{"encoder_arch": "conformer", "model": "encoder-decoder audio transcriber", "dataset": "short read English sentences (LibriTTS-R)", "train_examples": 26041, "gain_aug_db": 10, "n_mels": 40, "hop_length": 160, "input": "log_mel", "spec_augment": true, "win_length": 512, "tokenizer": "char", "vocab_size": 32, "encoder_norm": "layernorm", "encoder_activation": "squared_relu", "encoder_mlp_ratio": 4, "encoder_head_dim": 64, "encoder_fused_qkv": false, "encoder_qk_norm": true, "encoder_dropout": 0.05, "encoder_inner_norm": false, "encoder_moe": "top_k", "encoder_num_experts": 8, "encoder_moe_every": 2, "encoder_expert_mlp_ratio": 0.5, "encoder_experts_per_token": 2, "encoder_shared_expert": false, "encoder_subsampling": 4, "encoder_layers": 10, "encoder_width": 192, "encoder_positions": "sincos", "encoder_kernel_size": 15, "fusion": "prefix", "label_smoothing": 0.1, "decoder_width": 256, "decoder_layers": 8, "decoder_norm": "layernorm", "decoder_norm_position": "pre", "decoder_activation": "swiglu", "decoder_mlp_ratio": 2.67, "decoder_head_dim": 48, "decoder_fused_qkv": true, "decoder_bias": "all", "decoder_qk_norm": true, "decoder_parallel_block": false, "decoder_inner_norm": false, "decoder_drop_path": 0.1, "decoder_positions": "learned", "decoder_prefix_bidirectional": true, "decoder_connector": "mlp", "decoder_tie_embeddings": false, "residual_init": "zero_last", "optimizer": "muon", "muon_scale": "spectral", "learning_rate": 0.01, "momentum": 0.95, "nesterov": true, "orthogonalizer": "newton_schulz_5", "adamw_lr_other_params": 0.0011, "max_steps": 9800, "batch_size": 96, "epochs": 36.1, "lr_schedule": "linear", "final_lr_fraction": 0.01, "warmup_steps": 290, "weight_decay": 0.09, "adamw_weight_decay_other_params": 0.01}
Rows from block 5 of the audio encoder of a small encoder-decoder audio transcriber, named by matrix and row number. Rows with one number within an expert belong to one neuron, the router's apart. Each number is 200 + 40 x the weight over its row's rms, rounded and kept within 0 to 999. All counts start at 0. After the name is the row's rms in percent of the matrix's.
Before each expert's rows are labels from the 100 clips, of 14976, where the router gives the expert most weight on average: "loudest band" is the band of the loudest frequency at the time of the peak. Only what is clearly more common there than usual is listed. The data: short read English sentences (LibriTTS-R).
# router: router (encoder.blocks.5.mlp.router.weight, 8x192, trained with AdamW), inputs 96-191
# up: expert up (encoder.blocks.5.mlp.up, 8x96x192), inputs 96-191
# down: expert down (encoder.blocks.5.mlp.down, 8x192x96, transposed), outputs 96-191

# expert 6
loudest band: 250 to 500 Hz
router.6,094,194,168,145,235,163,278,220,234,192,204,122,235,203,182,188,211,199,192,261,188,186,212,182,152,152,200,241,146,186,241,269,213,151,192,164,176,147,244,161,224,192,121,219,250,208,184,199,171,244,227,178,156,181,220,152,137,166,219,187,173,220,195,200,148,134,186,128,255,177,263,181,208,153,184,106,172,188,264,226,214,161,204,269,205,271,210,200,161,169,171,176,251,248,156,270,187
up.0,091,204,167,183,208,201,182,193,239,111,170,206,191,216,174,161,168,192,199,219,167,218,232,226,235,254,180,161,229,201,221,161,295,216,180,186,179,217,254,206,243,205,189,176,260,220,181,195,215,203,198,177,177,203,162,206,268,253,242,182,218,129,256,231,252,160,203,211,185,217,171,164,203,228,138,191,128,147,251,251,193,199,282,221,225,186,209,178,247,185,308,144,167,221,176,236,143
down.0,090,209,172,206,103,166,113,159,224,176,225,230,252,191,249,200,193,239,223,193,158,190,195,242,192,179,224,151,238,269,186,201,273,159,196,232,157,157,220,186,203,148,190,206,251,284,246,233,231,213,269,233,147,202,248,190,242,152,207,160,300,174,222,204,168,201,183,177,145,190,211,113,254,164,146,199,108,182,239,332,198,151,202,163,115,139,242,172,256,211,234,204,221,206,238,229,170
up.1,106,218,126,220,178,256,184,148,157,163,193,298,176,195,183,234,182,190,184,228,218,223,227,153,157,154,188,219,178,167,192,234,230,206,160,125,192,146,249,192,197,134,228,233,229,156,247,234,138,205,186,263,239,273,203,225,193,234,250,188,196,205,199,210,253,261,271,202,219,173,122,215,162,192,259,198,129,151,223,276,235,132,178,172,195,214,157,187,238,197,240,231,137,192,251,198,165
down.1,106,201,179,182,157,230,155,179,214,184,157,137,196,231,150,215,170,280,175,151,175,221,193,159,248,165,175,187,244,155,313,179,180,149,202,208,197,195,215,118,138,167,201,235,192,139,203,180,187,207,261,256,150,242,158,185,217,205,196,284,218,198,216,144,191,209,180,119,155,215,204,255,192,123,214,199,223,195,239,305,183,217,222,222,152,285,234,189,220,205,241,151,220,218,208,181,177
up.2,090,218,224,162,200,268,228,236,253,164,126,131,218,254,200,230,254,203,173,269,172,135,183,121,208,155,217,171,223,224,243,219,192,225,197,175,167,158,247,197,259,205,207,191,177,191,190,161,171,155,317,178,160,181,222,198,182,176,238,286,163,231,135,300,210,243,178,223,230,239,217,219,172,201,171,157,206,218,174,287,225,188,137,169,125,205,306,203,193,161,218,228,230,177,238,169,236
down.2,089,178,291,221,212,215,216,150,229,244,192,211,144,243,202,255,226,234,250,169,190,182,200,170,209,221,191,181,213,216,271,236,165,182,173,192,178,174,128,219,186,191,172,154,247,163,211,160,235,212,245,207,248,195,217,229,185,223,200,225,111,114,180,143,137,145,270,119,160,281,165,158,185,186,123,208,227,189,209,249,193,230,129,246,164,176,310,129,180,220,144,230,173,141,264,233,213
up.3,088,210,178,235,222,219,243,199,165,188,250,152,229,199,213,175,142,231,234,248,236,238,162,273,235,273,238,241,174,177,171,194,199,195,189,219,146,229,262,199,176,238,217,204,200,254,181,189,226,136,179,251,71,174,226,248,255,154,236,205,180,271,252,177,202,228,177,148,208,224,230,177,162,142,196,202,149,89,156,253,99,205,174,232,160,219,277,185,223,303,211,146,201,192,206,169,233
down.3,092,178,242,158,190,115,246,223,252,264,214,217,154,240,218,178,222,153,193,201,249,143,224,191,213,243,179,173,180,161,212,170,166,207,239,150,148,208,211,158,193,187,182,207,167,230,237,264,193,214,208,286,232,237,220,265,203,198,167,204,201,206,250,235,175,142,288,236,175,136,225,222,188,144,205,190,230,289,227,157,169,193,146,248,219,227,196,214,222,128,183,163,183,166,230,239,202
up.4,099,182,169,159,229,198,188,186,165,170,176,173,191,127,152,171,159,212,288,250,194,210,199,235,196,186,193,260,147,239,197,224,219,129,157,296,288,229,93,199,203,252,228,178,138,174,211,144,193,238,183,203,218,215,205,153,113,133,249,232,168,231,193,229,255,223,162,176,204,155,153,170,198,187,192,297,237,239,290,246,141,228,183,217,239,208,197,231,200,267,222,153,234,206,215,171,196
down.4,098,223,155,221,192,202,197,240,161,169,249,195,146,252,169,182,204,139,200,245,166,290,191,180,168,186,204,244,213,173,242,182,170,209,236,49,295,218,252,226,211,165,214,243,191,266,183,195,215,211,228,167,199,259,178,195,257,169,164,206,197,162,222,203,176,169,59,231,163,236,210,216,185,184,287,221,197,158,179,265,223,176,180,190,273,208,131,205,236,191,217,240,205,222,133,208,154
up.5,125,124,250,238,202,196,195,157,131,257,175,212,199,243,121,173,201,204,195,239,227,184,235,199,163,146,261,176,199,224,155,212,196,201,219,210,223,220,228,157,243,256,228,196,223,167,297,209,159,204,182,306,180,203,141,174,150,150,305,237,223,166,239,197,224,228,186,205,277,208,124,222,230,193,150,171,120,190,145,226,215,179,158,198,212,216,217,160,159,216,218,182,207,240,204,181,274
down.5,115,213,179,165,210,110,160,205,135,265,233,224,190,270,121,150,200,174,185,148,221,259,210,208,201,187,229,174,221,212,130,210,185,219,154,186,188,291,185,259,170,253,237,231,201,162,260,282,232,218,147,319,214,242,236,160,149,153,176,254,167,211,266,229,181,171,185,242,233,237,180,170,185,190,243,200,242,175,211,173,175,216,179,191,202,196,234,244,201,122,139,170,124,237,179,197,236
up.6,110,200,193,176,172,177,172,196,99,133,177,185,200,142,146,192,226,267,245,214,149,234,262,179,183,185,217,126,223,253,277,255,224,168,159,204,217,195,171,202,204,216,234,192,194,159,199,138,233,197,172,209,205,223,215,129,202,231,208,201,342,188,262,188,212,111,270,151,228,211,191,216,248,228,197,277,261,184,220,121,179,210,160,197,211,138,213,202,177,131,199,178,209,161,157,215,212
down.6,105,127,172,273,215,201,179,206,178,98,257,238,183,131,244,274,257,216,193,198,193,179,214,211,218,190,246,100,195,211,170,273,216,217,233,188,237,178,199,209,170,128,189,172,205,112,244,224,218,220,160,245,232,204,219,86,244,250,194,200,292,170,213,221,227,206,210,205,183,193,197,251,255,240,226,185,275,212,247,222,193,191,199,166,227,186,183,207,176,215,213,232,160,186,243,220,175
up.7,107,168,190,190,182,133,179,192,188,162,223,126,187,225,160,205,198,263,210,237,153,217,208,200,186,196,141,153,231,217,131,233,197,212,148,216,206,164,200,217,190,248,175,233,296,280,141,195,181,231,254,220,135,228,201,193,152,197,224,209,233,285,266,167,246,177,216,251,249,142,167,237,244,197,212,196,167,259,204,162,289,155,230,207,275,164,161,333,205,250,277,198,195,279,241,162,219
down.7,103,212,201,163,212,179,229,196,257,192,170,172,240,204,167,280,176,263,204,190,200,184,207,188,172,192,170,155,200,160,198,255,215,203,263,199,205,193,220,175,225,120,250,300,187,217,149,268,224,238,235,229,166,304,207,269,273,191,191,223,215,275,236,135,159,183,183,191,220,259,182,160,159,148,200,110,227,168,158,177,269,179,170,249,149,150,163,219,164,164,188,176,184,302,150,261,166
up.8,106,180,297,232,253,204,200,230,196,183,142,116,294,220,183,163,189,277,171,223,169,184,191,248,172,207,149,270,162,205,201,247,190,192,106,175,138,215,169,251,190,156,180,154,228,166,206,101,153,216,208,203,188,201,250,180,262,174,158,188,179,167,242,121,175,163,194,251,232,270,207,208,161,218,190,202,260,190,148,223,230,188,192,140,176,191,181,212,245,150,219,128,175,189,197,160,208
down.8,103,215,201,184,222,248,189,145,145,163,195,138,235,204,170,223,209,171,154,132,177,171,204,213,103,196,223,180,191,172,204,201,183,201,239,287,182,209,189,182,183,257,183,245,238,221,143,292,244,212,112,152,219,218,241,268,278,164,213,119,179,205,204,196,216,150,239,170,176,245,268,178,186,127,226,152,159,202,139,175,183,120,218,209,199,262,126,204,234,250,254,210,225,234,263,199,184
up.9,107,201,252,231,248,162,193,120,221,181,244,167,237,153,203,186,152,239,207,168,186,251,116,242,203,236,191,223,149,164,234,259,221,97,153,228,205,252,138,282,253,180,141,236,162,205,273,224,243,182,196,166,244,238,228,177,253,185,122,135,144,181,179,127,200,225,193,143,215,226,142,229,138,117,205,217,151,133,258,221,212,156,197,126,142,229,177,265,205,183,271,174,251,174,203,171,278
down.9,104,176,284,199,229,160,209,193,139,191,249,158,165,192,280,228,205,183,120,138,172,121,255,123,159,193,132,251,146,178,219,190,171,231,163,160,184,311,229,187,209,247,176,232,176,205,133,183,277,233,191,166,144,198,173,231,316,188,202,166,248,200,188,202,229,241,223,227,200,266,211,190,184,196,240,234,222,171,227,129,214,294,154,233,265,222,209,267,121,190,174,169,238,209,178,184,244

# expert 3
loudest band: 4000 to 8000 Hz
router.3,112,139,233,210,180,237,175,203,180,317,135,140,169,242,261,276,183,189,171,138,219,179,222,208,199,268,151,252,176,207,212,143,159,207,177,245,123,180,178,179,170,189,329,174,162,227,236,171,196,202,235,185,191,184,198,301,184,281,238,200,232,222,225,178,220,234,192,186,233,245,197,199,231,203,206,257,223,179,175,212,210,201,171,161,217,201,187,164,170,214,241,227,157,216,235,179,169
up.0,098,147,233,121,214,197,237,175,202,179,181,164,161,243,190,203,238,254,155,204,223,321,282,242,186,207,153,159,212,224,237,259,213,170,209,199,193,151,147,259,127,193,213,174,212,282,240,275,224,158,151,189,198,230,99,139,215,183,274,270,161,170,212,153,170,134,227,184,176,170,161,212,158,176,198,181,194,231,135,112,197,260,218,186,117,206,207,213,129,228,191,262,191,228,214,203,173
down.0,105,254,194,145,208,132,246,259,215,163,196,235,113,224,237,235,172,220,222,71,117,249,231,187,170,187,171,247,227,132,179,246,201,207,222,198,159,135,181,161,196,233,226,306,188,207,219,165,190,251,161,277,172,175,280,175,200,193,148,220,193,285,145,160,138,201,183,187,205,141,219,244,184,143,220,198,156,162,190,246,248,155,201,202,199,119,312,206,168,169,187,239,187,184,223,180,202
up.1,098,172,172,197,236,180,277,211,197,186,217,174,229,226,198,156,121,199,239,189,219,156,158,181,157,253,154,222,165,235,302,151,228,209,128,229,241,211,197,183,236,244,183,175,233,213,252,172,192,201,191,222,187,240,263,170,142,174,171,204,252,180,249,260,204,288,237,233,146,207,241,198,272,189,118,183,156,181,296,125,191,175,164,205,227,223,129,206,281,169,261,187,188,193,212,126,186
down.1,101,229,195,249,146,216,257,225,141,214,176,133,276,159,188,212,261,222,161,218,222,206,132,194,257,236,282,213,182,175,158,293,204,176,194,236,179,204,260,182,269,190,128,239,169,166,169,104,196,233,203,199,220,178,238,218,179,176,184,228,177,248,114,194,211,217,161,256,211,163,251,248,251,184,178,137,213,225,154,156,208,238,186,173,251,197,263,200,193,156,249,231,137,157,261,194,132
up.2,108,179,188,176,138,195,127,168,196,227,218,196,143,251,235,170,181,149,202,218,211,159,204,231,177,133,225,248,187,200,110,227,178,224,223,246,116,229,204,204,124,200,220,225,193,153,224,227,213,229,169,216,281,240,185,236,168,253,165,205,202,268,188,202,230,155,217,234,182,240,237,163,166,228,179,204,187,243,132,283,143,172,179,207,212,171,187,158,203,283,165,240,250,178,286,216,170
down.2,108,155,283,221,190,295,251,169,228,163,216,230,242,214,173,186,199,220,130,161,219,194,165,213,229,264,145,188,194,183,215,188,140,227,100,228,133,197,154,183,258,191,230,228,243,185,217,269,171,225,193,249,218,231,187,139,242,141,207,178,197,193,204,182,163,188,152,193,251,192,179,179,237,156,210,206,174,220,183,178,177,234,124,201,158,244,152,177,207,210,190,149,283,183,242,114,200
up.3,096,170,219,265,167,173,225,254,173,164,248,196,151,218,165,167,185,191,214,168,237,209,223,196,141,177,165,129,246,195,230,147,122,197,254,218,156,201,214,266,239,177,247,153,216,196,80,243,133,167,242,273,236,248,182,248,225,191,203,238,234,189,184,206,245,205,221,236,209,217,265,186,258,259,183,162,256,250,155,216,224,229,253,130,225,233,166,291,229,161,171,192,179,153,189,220,170
down.3,096,234,231,222,199,184,160,139,227,175,180,236,225,245,199,166,184,235,227,189,175,250,162,248,212,215,156,210,174,251,269,265,250,233,165,187,152,197,189,167,223,215,179,239,182,145,196,205,225,218,212,229,230,231,257,242,227,189,164,254,199,221,149,165,171,251,145,198,217,241,206,271,217,221,233,155,251,175,164,176,197,140,181,188,123,170,115,137,197,281,188,212,185,180,162,202,248
up.4,103,206,174,186,160,150,207,196,183,208,171,171,212,206,257,260,147,273,192,196,242,256,188,165,255,222,158,220,162,181,229,289,196,263,206,167,145,162,219,82,215,135,227,242,184,239,168,265,279,167,270,185,191,265,242,183,204,181,227,216,183,163,161,199,193,245,134,209,175,239,167,200,217,264,225,178,219,168,141,225,210,144,218,198,218,215,171,190,272,216,197,173,187,223,200,221,239
down.4,100,205,176,219,177,218,200,266,258,130,194,212,161,142,173,360,166,201,180,187,130,216,250,196,150,147,265,208,196,264,197,199,208,206,160,221,224,225,172,209,222,232,168,209,246,176,261,220,180,132,200,149,137,227,194,209,227,171,180,246,228,232,222,240,280,233,168,239,252,190,241,203,145,223,143,214,167,123,191,188,149,232,196,242,164,252,185,191,203,166,187,243,196,208,204,185,175
up.5,098,204,123,212,224,238,233,125,130,244,202,204,260,106,187,265,215,199,209,265,230,250,208,224,205,166,133,263,173,251,249,131,179,170,178,196,201,155,182,190,138,105,288,251,218,183,235,243,204,262,182,179,254,190,248,253,133,253,234,189,147,239,203,170,225,155,221,160,289,209,151,183,187,214,239,181,201,194,274,287,247,159,213,169,172,207,201,220,212,134,213,189,193,192,190,177,170
down.5,100,144,194,168,192,214,251,209,167,206,156,173,198,155,172,250,252,211,237,186,318,254,195,237,150,230,224,248,198,241,224,154,164,209,190,224,175,166,213,126,245,289,193,256,185,188,175,134,234,208,242,171,215,208,191,115,144,143,177,210,167,177,230,203,262,195,203,190,209,188,233,248,235,210,240,228,173,208,225,231,195,220,139,214,253,237,211,127,254,143,220,180,275,279,203,179,299
up.6,097,216,187,193,210,258,198,139,180,176,212,178,215,198,193,242,142,276,207,189,246,174,216,182,223,253,275,132,191,196,168,210,222,300,173,206,167,152,193,202,188,158,211,255,156,189,204,215,151,163,127,199,223,260,222,81,179,276,178,221,184,165,232,168,172,208,301,253,278,206,247,189,207,175,235,201,238,139,188,237,198,216,129,127,204,169,233,214,204,131,191,195,196,222,262,215,177
down.6,091,232,209,165,191,124,147,259,253,145,159,229,224,282,184,213,144,167,181,210,175,142,184,217,173,121,265,198,280,235,262,218,138,199,248,229,194,280,203,229,236,215,237,138,236,202,153,134,268,211,173,167,228,182,182,162,199,191,194,199,183,218,215,216,166,155,212,190,255,204,214,247,194,161,188,205,272,168,135,207,115,182,250,173,151,241,139,112,193,220,180,232,142,224,157,173,199
up.7,091,232,187,204,252,206,161,229,236,202,173,174,216,162,245,238,236,242,250,212,183,192,248,174,214,261,175,173,186,135,206,121,186,194,213,272,217,167,181,261,226,154,293,186,204,207,218,136,315,151,170,189,217,168,197,300,170,182,201,176,194,230,149,202,200,272,150,175,188,162,193,194,195,283,191,198,199,167,237,175,163,173,199,188,244,177,170,154,187,167,220,152,214,200,165,191,230
down.7,090,148,165,254,182,117,247,204,179,155,229,201,200,174,203,190,202,96,158,249,193,320,148,242,149,159,229,149,136,184,163,270,269,207,215,179,197,223,147,167,211,230,245,239,114,219,140,281,191,235,207,191,192,189,194,183,179,192,145,243,267,134,223,262,156,154,188,267,152,230,294,132,193,243,201,132,147,206,248,160,263,162,187,175,173,248,177,240,254,203,193,189,279,253,247,204,237
up.8,100,205,192,232,212,205,207,213,183,212,158,124,180,147,250,265,213,242,261,187,137,282,162,124,213,194,232,238,200,225,175,176,295,268,176,172,235,232,180,152,240,228,234,245,174,178,195,246,148,152,133,195,153,241,212,188,277,314,208,139,157,193,270,189,144,203,257,232,164,198,182,212,182,199,235,188,140,150,173,108,240,238,224,174,139,184,152,263,177,198,181,188,143,233,238,243,220
down.8,107,156,220,200,260,172,160,188,137,186,193,172,225,185,221,155,286,224,229,171,190,283,174,207,242,190,212,178,191,186,213,234,206,189,246,164,231,220,158,174,205,159,189,252,134,165,227,201,206,188,219,253,221,180,201,220,246,155,135,257,209,261,258,234,232,129,195,176,245,149,154,122,205,142,246,241,222,133,163,149,150,291,236,254,184,154,231,109,138,113,195,215,140,255,201,202,188
up.9,109,176,222,232,237,234,211,285,135,228,197,255,220,215,101,214,191,206,228,194,194,213,214,197,190,177,209,174,228,249,202,199,131,190,247,223,249,202,228,252,180,184,222,210,212,119,217,272,178,220,227,207,224,282,186,220,217,153,280,227,239,246,278,218,125,118,238,153,237,171,201,196,170,196,198,203,121,215,239,167,220,162,154,166,172,211,148,241,133,208,166,239,235,284,224,180,218
down.9,107,285,179,146,160,141,235,191,240,268,246,191,241,138,210,197,203,83,172,250,227,196,213,210,161,118,240,201,207,114,198,195,230,153,239,158,230,219,214,209,182,156,183,165,156,174,227,267,188,196,168,177,172,222,219,172,245,193,262,180,250,212,180,258,125,177,175,183,213,231,283,176,160,221,191,164,190,235,228,219,264,110,139,265,81,253,205,190,247,188,204,175,225,273,227,160,139

# expert 0
loudest band: 250 to 500 Hz
router.0,099,207,155,197,227,216,142,216,170,183,186,201,185,140,237,186,258,189,218,201,148,244,148,142,213,169,167,188,176,209,130,168,173,276,183,217,232,216,119,203,169,216,199,264,226,166,167,170,193,187,174,258,160,113,216,183,196,191,122,237,184,225,121,186,202,206,236,224,191,181,188,260,191,177,188,209,196,242,159,202,126,280,214,181,177,156,278,232,227,243,205,200,230,201,222,221,232
up.0,097,182,148,168,205,263,170,259,201,212,220,199,211,197,184,193,233,129,225,191,226,258,217,212,163,217,71,148,242,168,128,175,191,218,256,179,223,119,178,226,183,225,112,126,299,218,117,206,192,189,212,113,276,191,188,196,246,210,192,206,112,169,210,232,226,193,210,178,247,164,176,188,218,219,142,152,190,280,229,222,180,209,176,151,246,185,181,249,208,198,210,254,220,229,214,201,164
down.0,103,213,179,206,218,207,221,173,137,209,176,176,246,242,247,168,162,183,293,177,227,171,176,88,232,242,191,165,135,193,191,254,192,193,136,184,237,214,158,154,104,202,211,195,207,182,200,238,230,245,209,194,109,269,180,257,168,188,264,196,224,205,193,180,209,222,156,247,117,166,185,267,219,162,223,215,230,224,146,219,200,163,218,225,261,177,141,179,161,234,264,181,233,220,172,138,180
up.1,097,211,152,231,122,169,221,196,222,201,205,192,132,251,259,202,145,242,183,187,153,252,232,204,212,231,223,195,210,240,87,188,191,210,174,244,226,219,131,187,237,231,246,218,132,267,184,173,217,157,107,142,155,151,92,192,216,219,173,202,198,214,192,279,159,220,139,199,289,209,226,170,215,217,198,229,135,181,212,194,240,281,195,158,193,238,261,125,245,217,184,139,258,173,161,267,282
down.1,100,193,172,240,145,280,123,193,263,232,163,216,218,201,217,176,207,146,212,216,240,204,191,261,227,260,195,192,185,303,161,134,197,145,191,203,178,209,187,162,133,227,131,174,236,190,196,167,204,201,210,219,206,157,247,186,196,204,170,224,251,159,229,250,166,196,168,149,187,132,98,194,264,166,168,147,158,196,138,203,210,163,214,196,151,146,176,279,193,215,348,235,120,216,168,199,253
up.2,095,237,186,214,200,158,147,250,154,220,160,185,223,178,251,195,161,195,238,155,259,218,194,164,253,227,266,226,257,162,211,201,271,216,182,202,160,225,217,244,200,199,283,211,129,130,224,213,250,181,229,231,258,204,232,240,170,212,210,195,181,218,191,167,153,173,225,235,158,180,193,199,202,223,273,161,237,156,177,274,202,181,195,273,270,130,150,168,245,203,149,237,137,122,203,183,183
down.2,092,214,209,276,234,173,241,217,169,223,232,218,230,188,219,176,201,189,209,222,183,184,194,175,158,209,150,215,305,135,210,203,275,133,215,204,222,222,215,205,143,157,263,262,160,135,258,257,244,240,186,259,195,189,229,239,153,186,265,152,141,186,281,178,164,172,144,218,161,227,171,192,140,205,250,290,165,214,196,142,215,202,173,200,205,211,228,140,162,168,163,74,208,294,241,175,208
up.3,101,232,199,198,154,211,147,202,184,153,185,135,196,261,231,221,208,165,178,226,172,211,176,207,197,193,168,126,246,233,164,244,310,135,204,198,234,187,152,153,210,165,155,336,131,164,227,194,162,221,183,130,162,239,211,122,231,151,179,228,208,171,152,181,150,247,185,240,188,208,216,180,183,235,202,149,211,242,151,208,267,165,195,197,238,190,274,215,266,153,249,214,212,258,221,205,195
down.3,104,208,237,178,186,227,224,192,289,234,214,201,178,252,251,99,204,158,133,172,204,205,236,218,245,197,166,199,188,264,217,168,187,177,215,211,234,191,209,155,142,114,141,178,157,220,209,172,135,182,196,150,223,219,218,213,132,189,236,174,210,184,207,140,259,137,252,218,191,105,179,154,214,165,207,185,215,273,176,87,213,257,269,208,169,186,223,178,158,249,146,238,296,182,228,257,216
up.4,105,191,224,215,230,258,293,204,144,244,119,173,243,140,187,165,174,248,248,208,215,191,210,263,181,153,142,202,203,241,185,172,199,179,264,310,252,228,175,250,212,284,184,199,186,169,120,189,156,170,202,199,206,182,161,152,158,264,251,178,212,195,284,258,253,207,193,185,185,239,154,242,110,226,192,192,267,210,236,137,186,223,180,156,175,112,218,186,251,201,199,188,171,169,208,104,164
down.4,103,190,200,221,196,196,247,231,161,256,168,224,220,170,217,133,213,173,207,203,180,180,240,267,218,201,210,172,221,256,190,204,212,138,215,252,182,252,313,176,203,124,128,86,197,237,148,219,257,194,204,206,212,229,178,300,166,145,241,195,193,228,149,178,147,206,256,247,246,219,153,198,156,130,172,97,175,217,213,257,257,200,226,136,193,210,247,226,234,193,159,243,195,168,196,198,211
up.5,091,228,195,221,279,184,156,147,161,268,177,185,199,212,221,276,203,218,165,204,132,195,159,215,208,204,141,246,233,155,228,170,191,249,170,210,192,203,151,242,187,257,192,203,160,300,127,221,249,166,220,160,164,223,182,95,253,201,174,159,215,194,201,193,163,176,231,220,232,163,176,184,121,177,178,203,222,162,159,227,214,181,210,111,147,154,234,248,211,270,198,207,183,205,225,183,167
down.5,093,193,199,193,208,230,166,202,228,222,189,191,212,233,213,121,240,189,171,200,189,180,229,273,285,250,202,199,200,198,217,207,187,113,181,184,181,197,166,221,217,137,147,258,119,168,260,183,242,241,201,178,233,218,237,292,127,183,252,183,172,139,230,154,213,214,174,211,232,136,155,153,243,189,183,189,201,197,319,243,265,185,253,265,213,238,205,199,161,228,179,176,153,196,213,179,226
up.6,093,181,228,174,203,168,98,189,202,236,136,212,146,139,146,221,232,226,178,149,236,211,275,216,162,219,196,215,140,249,245,154,146,232,258,242,149,146,218,221,188,197,196,204,181,200,142,182,283,214,228,242,193,207,144,223,228,144,202,185,152,245,187,227,219,150,207,213,195,308,270,206,209,140,235,285,281,205,256,226,228,191,198,142,266,259,188,219,152,221,261,222,195,279,278,182,198
down.6,099,118,145,148,208,152,182,139,241,154,171,279,149,260,236,237,159,129,233,229,132,187,217,171,207,142,235,228,254,209,241,211,225,155,198,181,210,216,163,223,212,179,208,225,146,198,185,95,167,219,168,158,234,176,220,196,257,203,263,168,280,188,232,171,239,192,199,159,113,239,197,267,180,201,143,177,242,186,93,234,218,270,183,243,232,194,180,237,263,222,215,192,181,158,253,184,194
up.7,089,154,188,216,197,218,171,128,201,171,275,146,236,252,223,191,192,228,240,171,211,174,207,244,143,267,191,200,157,192,193,304,167,201,187,228,143,273,137,229,208,140,177,264,147,131,125,157,266,138,167,210,177,186,245,178,223,193,129,261,171,201,108,224,219,229,157,256,181,196,141,252,234,273,171,215,214,187,173,188,268,156,300,176,164,169,155,206,257,161,117,223,156,209,215,171,237
down.7,086,270,213,204,148,210,236,206,238,175,194,224,210,121,170,186,240,197,226,193,204,309,205,257,162,173,188,196,158,179,223,162,215,247,307,227,228,193,205,142,181,185,206,133,196,223,245,184,236,183,183,204,182,241,206,170,191,135,175,212,190,185,101,272,233,153,257,215,234,152,267,134,207,267,277,248,169,249,207,217,159,209,192,206,173,230,150,224,219,238,173,225,205,157,146,206,204
up.8,105,185,241,180,211,180,114,118,229,208,203,217,207,243,151,139,215,177,226,159,259,162,258,202,238,229,196,95,131,227,305,93,197,163,251,211,197,178,210,210,101,174,207,241,228,196,183,215,249,238,235,194,240,216,205,188,135,255,135,172,249,239,188,213,220,241,192,232,186,229,219,261,220,213,208,221,270,180,238,173,177,231,190,161,199,229,184,207,212,183,203,222,206,237,208,182,255
down.8,109,167,170,190,239,184,143,148,250,177,150,203,111,234,179,200,215,200,182,119,204,129,235,181,211,191,174,249,203,247,207,181,190,160,225,150,229,192,190,218,152,203,146,283,210,193,172,208,247,238,194,167,181,200,168,206,226,273,194,258,218,221,156,212,232,256,175,278,128,241,220,236,227,177,259,205,244,276,170,241,227,268,200,162,179,186,212,190,286,148,248,195,164,248,148,163,224
up.9,105,228,212,233,251,209,202,264,234,339,162,213,193,265,192,210,218,134,187,217,228,227,246,216,219,125,149,185,216,230,120,146,128,110,173,207,154,166,179,208,237,217,236,268,137,217,220,207,196,231,244,176,191,149,246,264,205,226,201,252,231,227,222,211,176,180,194,226,254,190,176,213,145,193,139,208,137,252,182,198,202,213,220,227,191,217,227,205,189,225,219,199,183,239,174,297,190
down.9,104,229,172,168,182,174,277,243,274,225,180,180,238,173,170,174,217,199,269,272,199,211,141,223,161,166,181,139,213,163,208,171,149,222,188,256,134,212,255,170,210,173,159,222,228,300,129,200,220,216,184,258,170,139,179,263,207,115,189,282,253,155,180,179,164,241,116,183,254,174,242,211,242,174,196,182,188,182,152,209,170,182,232,224,142,198,271,193,225,200,262,199,233,206,179,222,217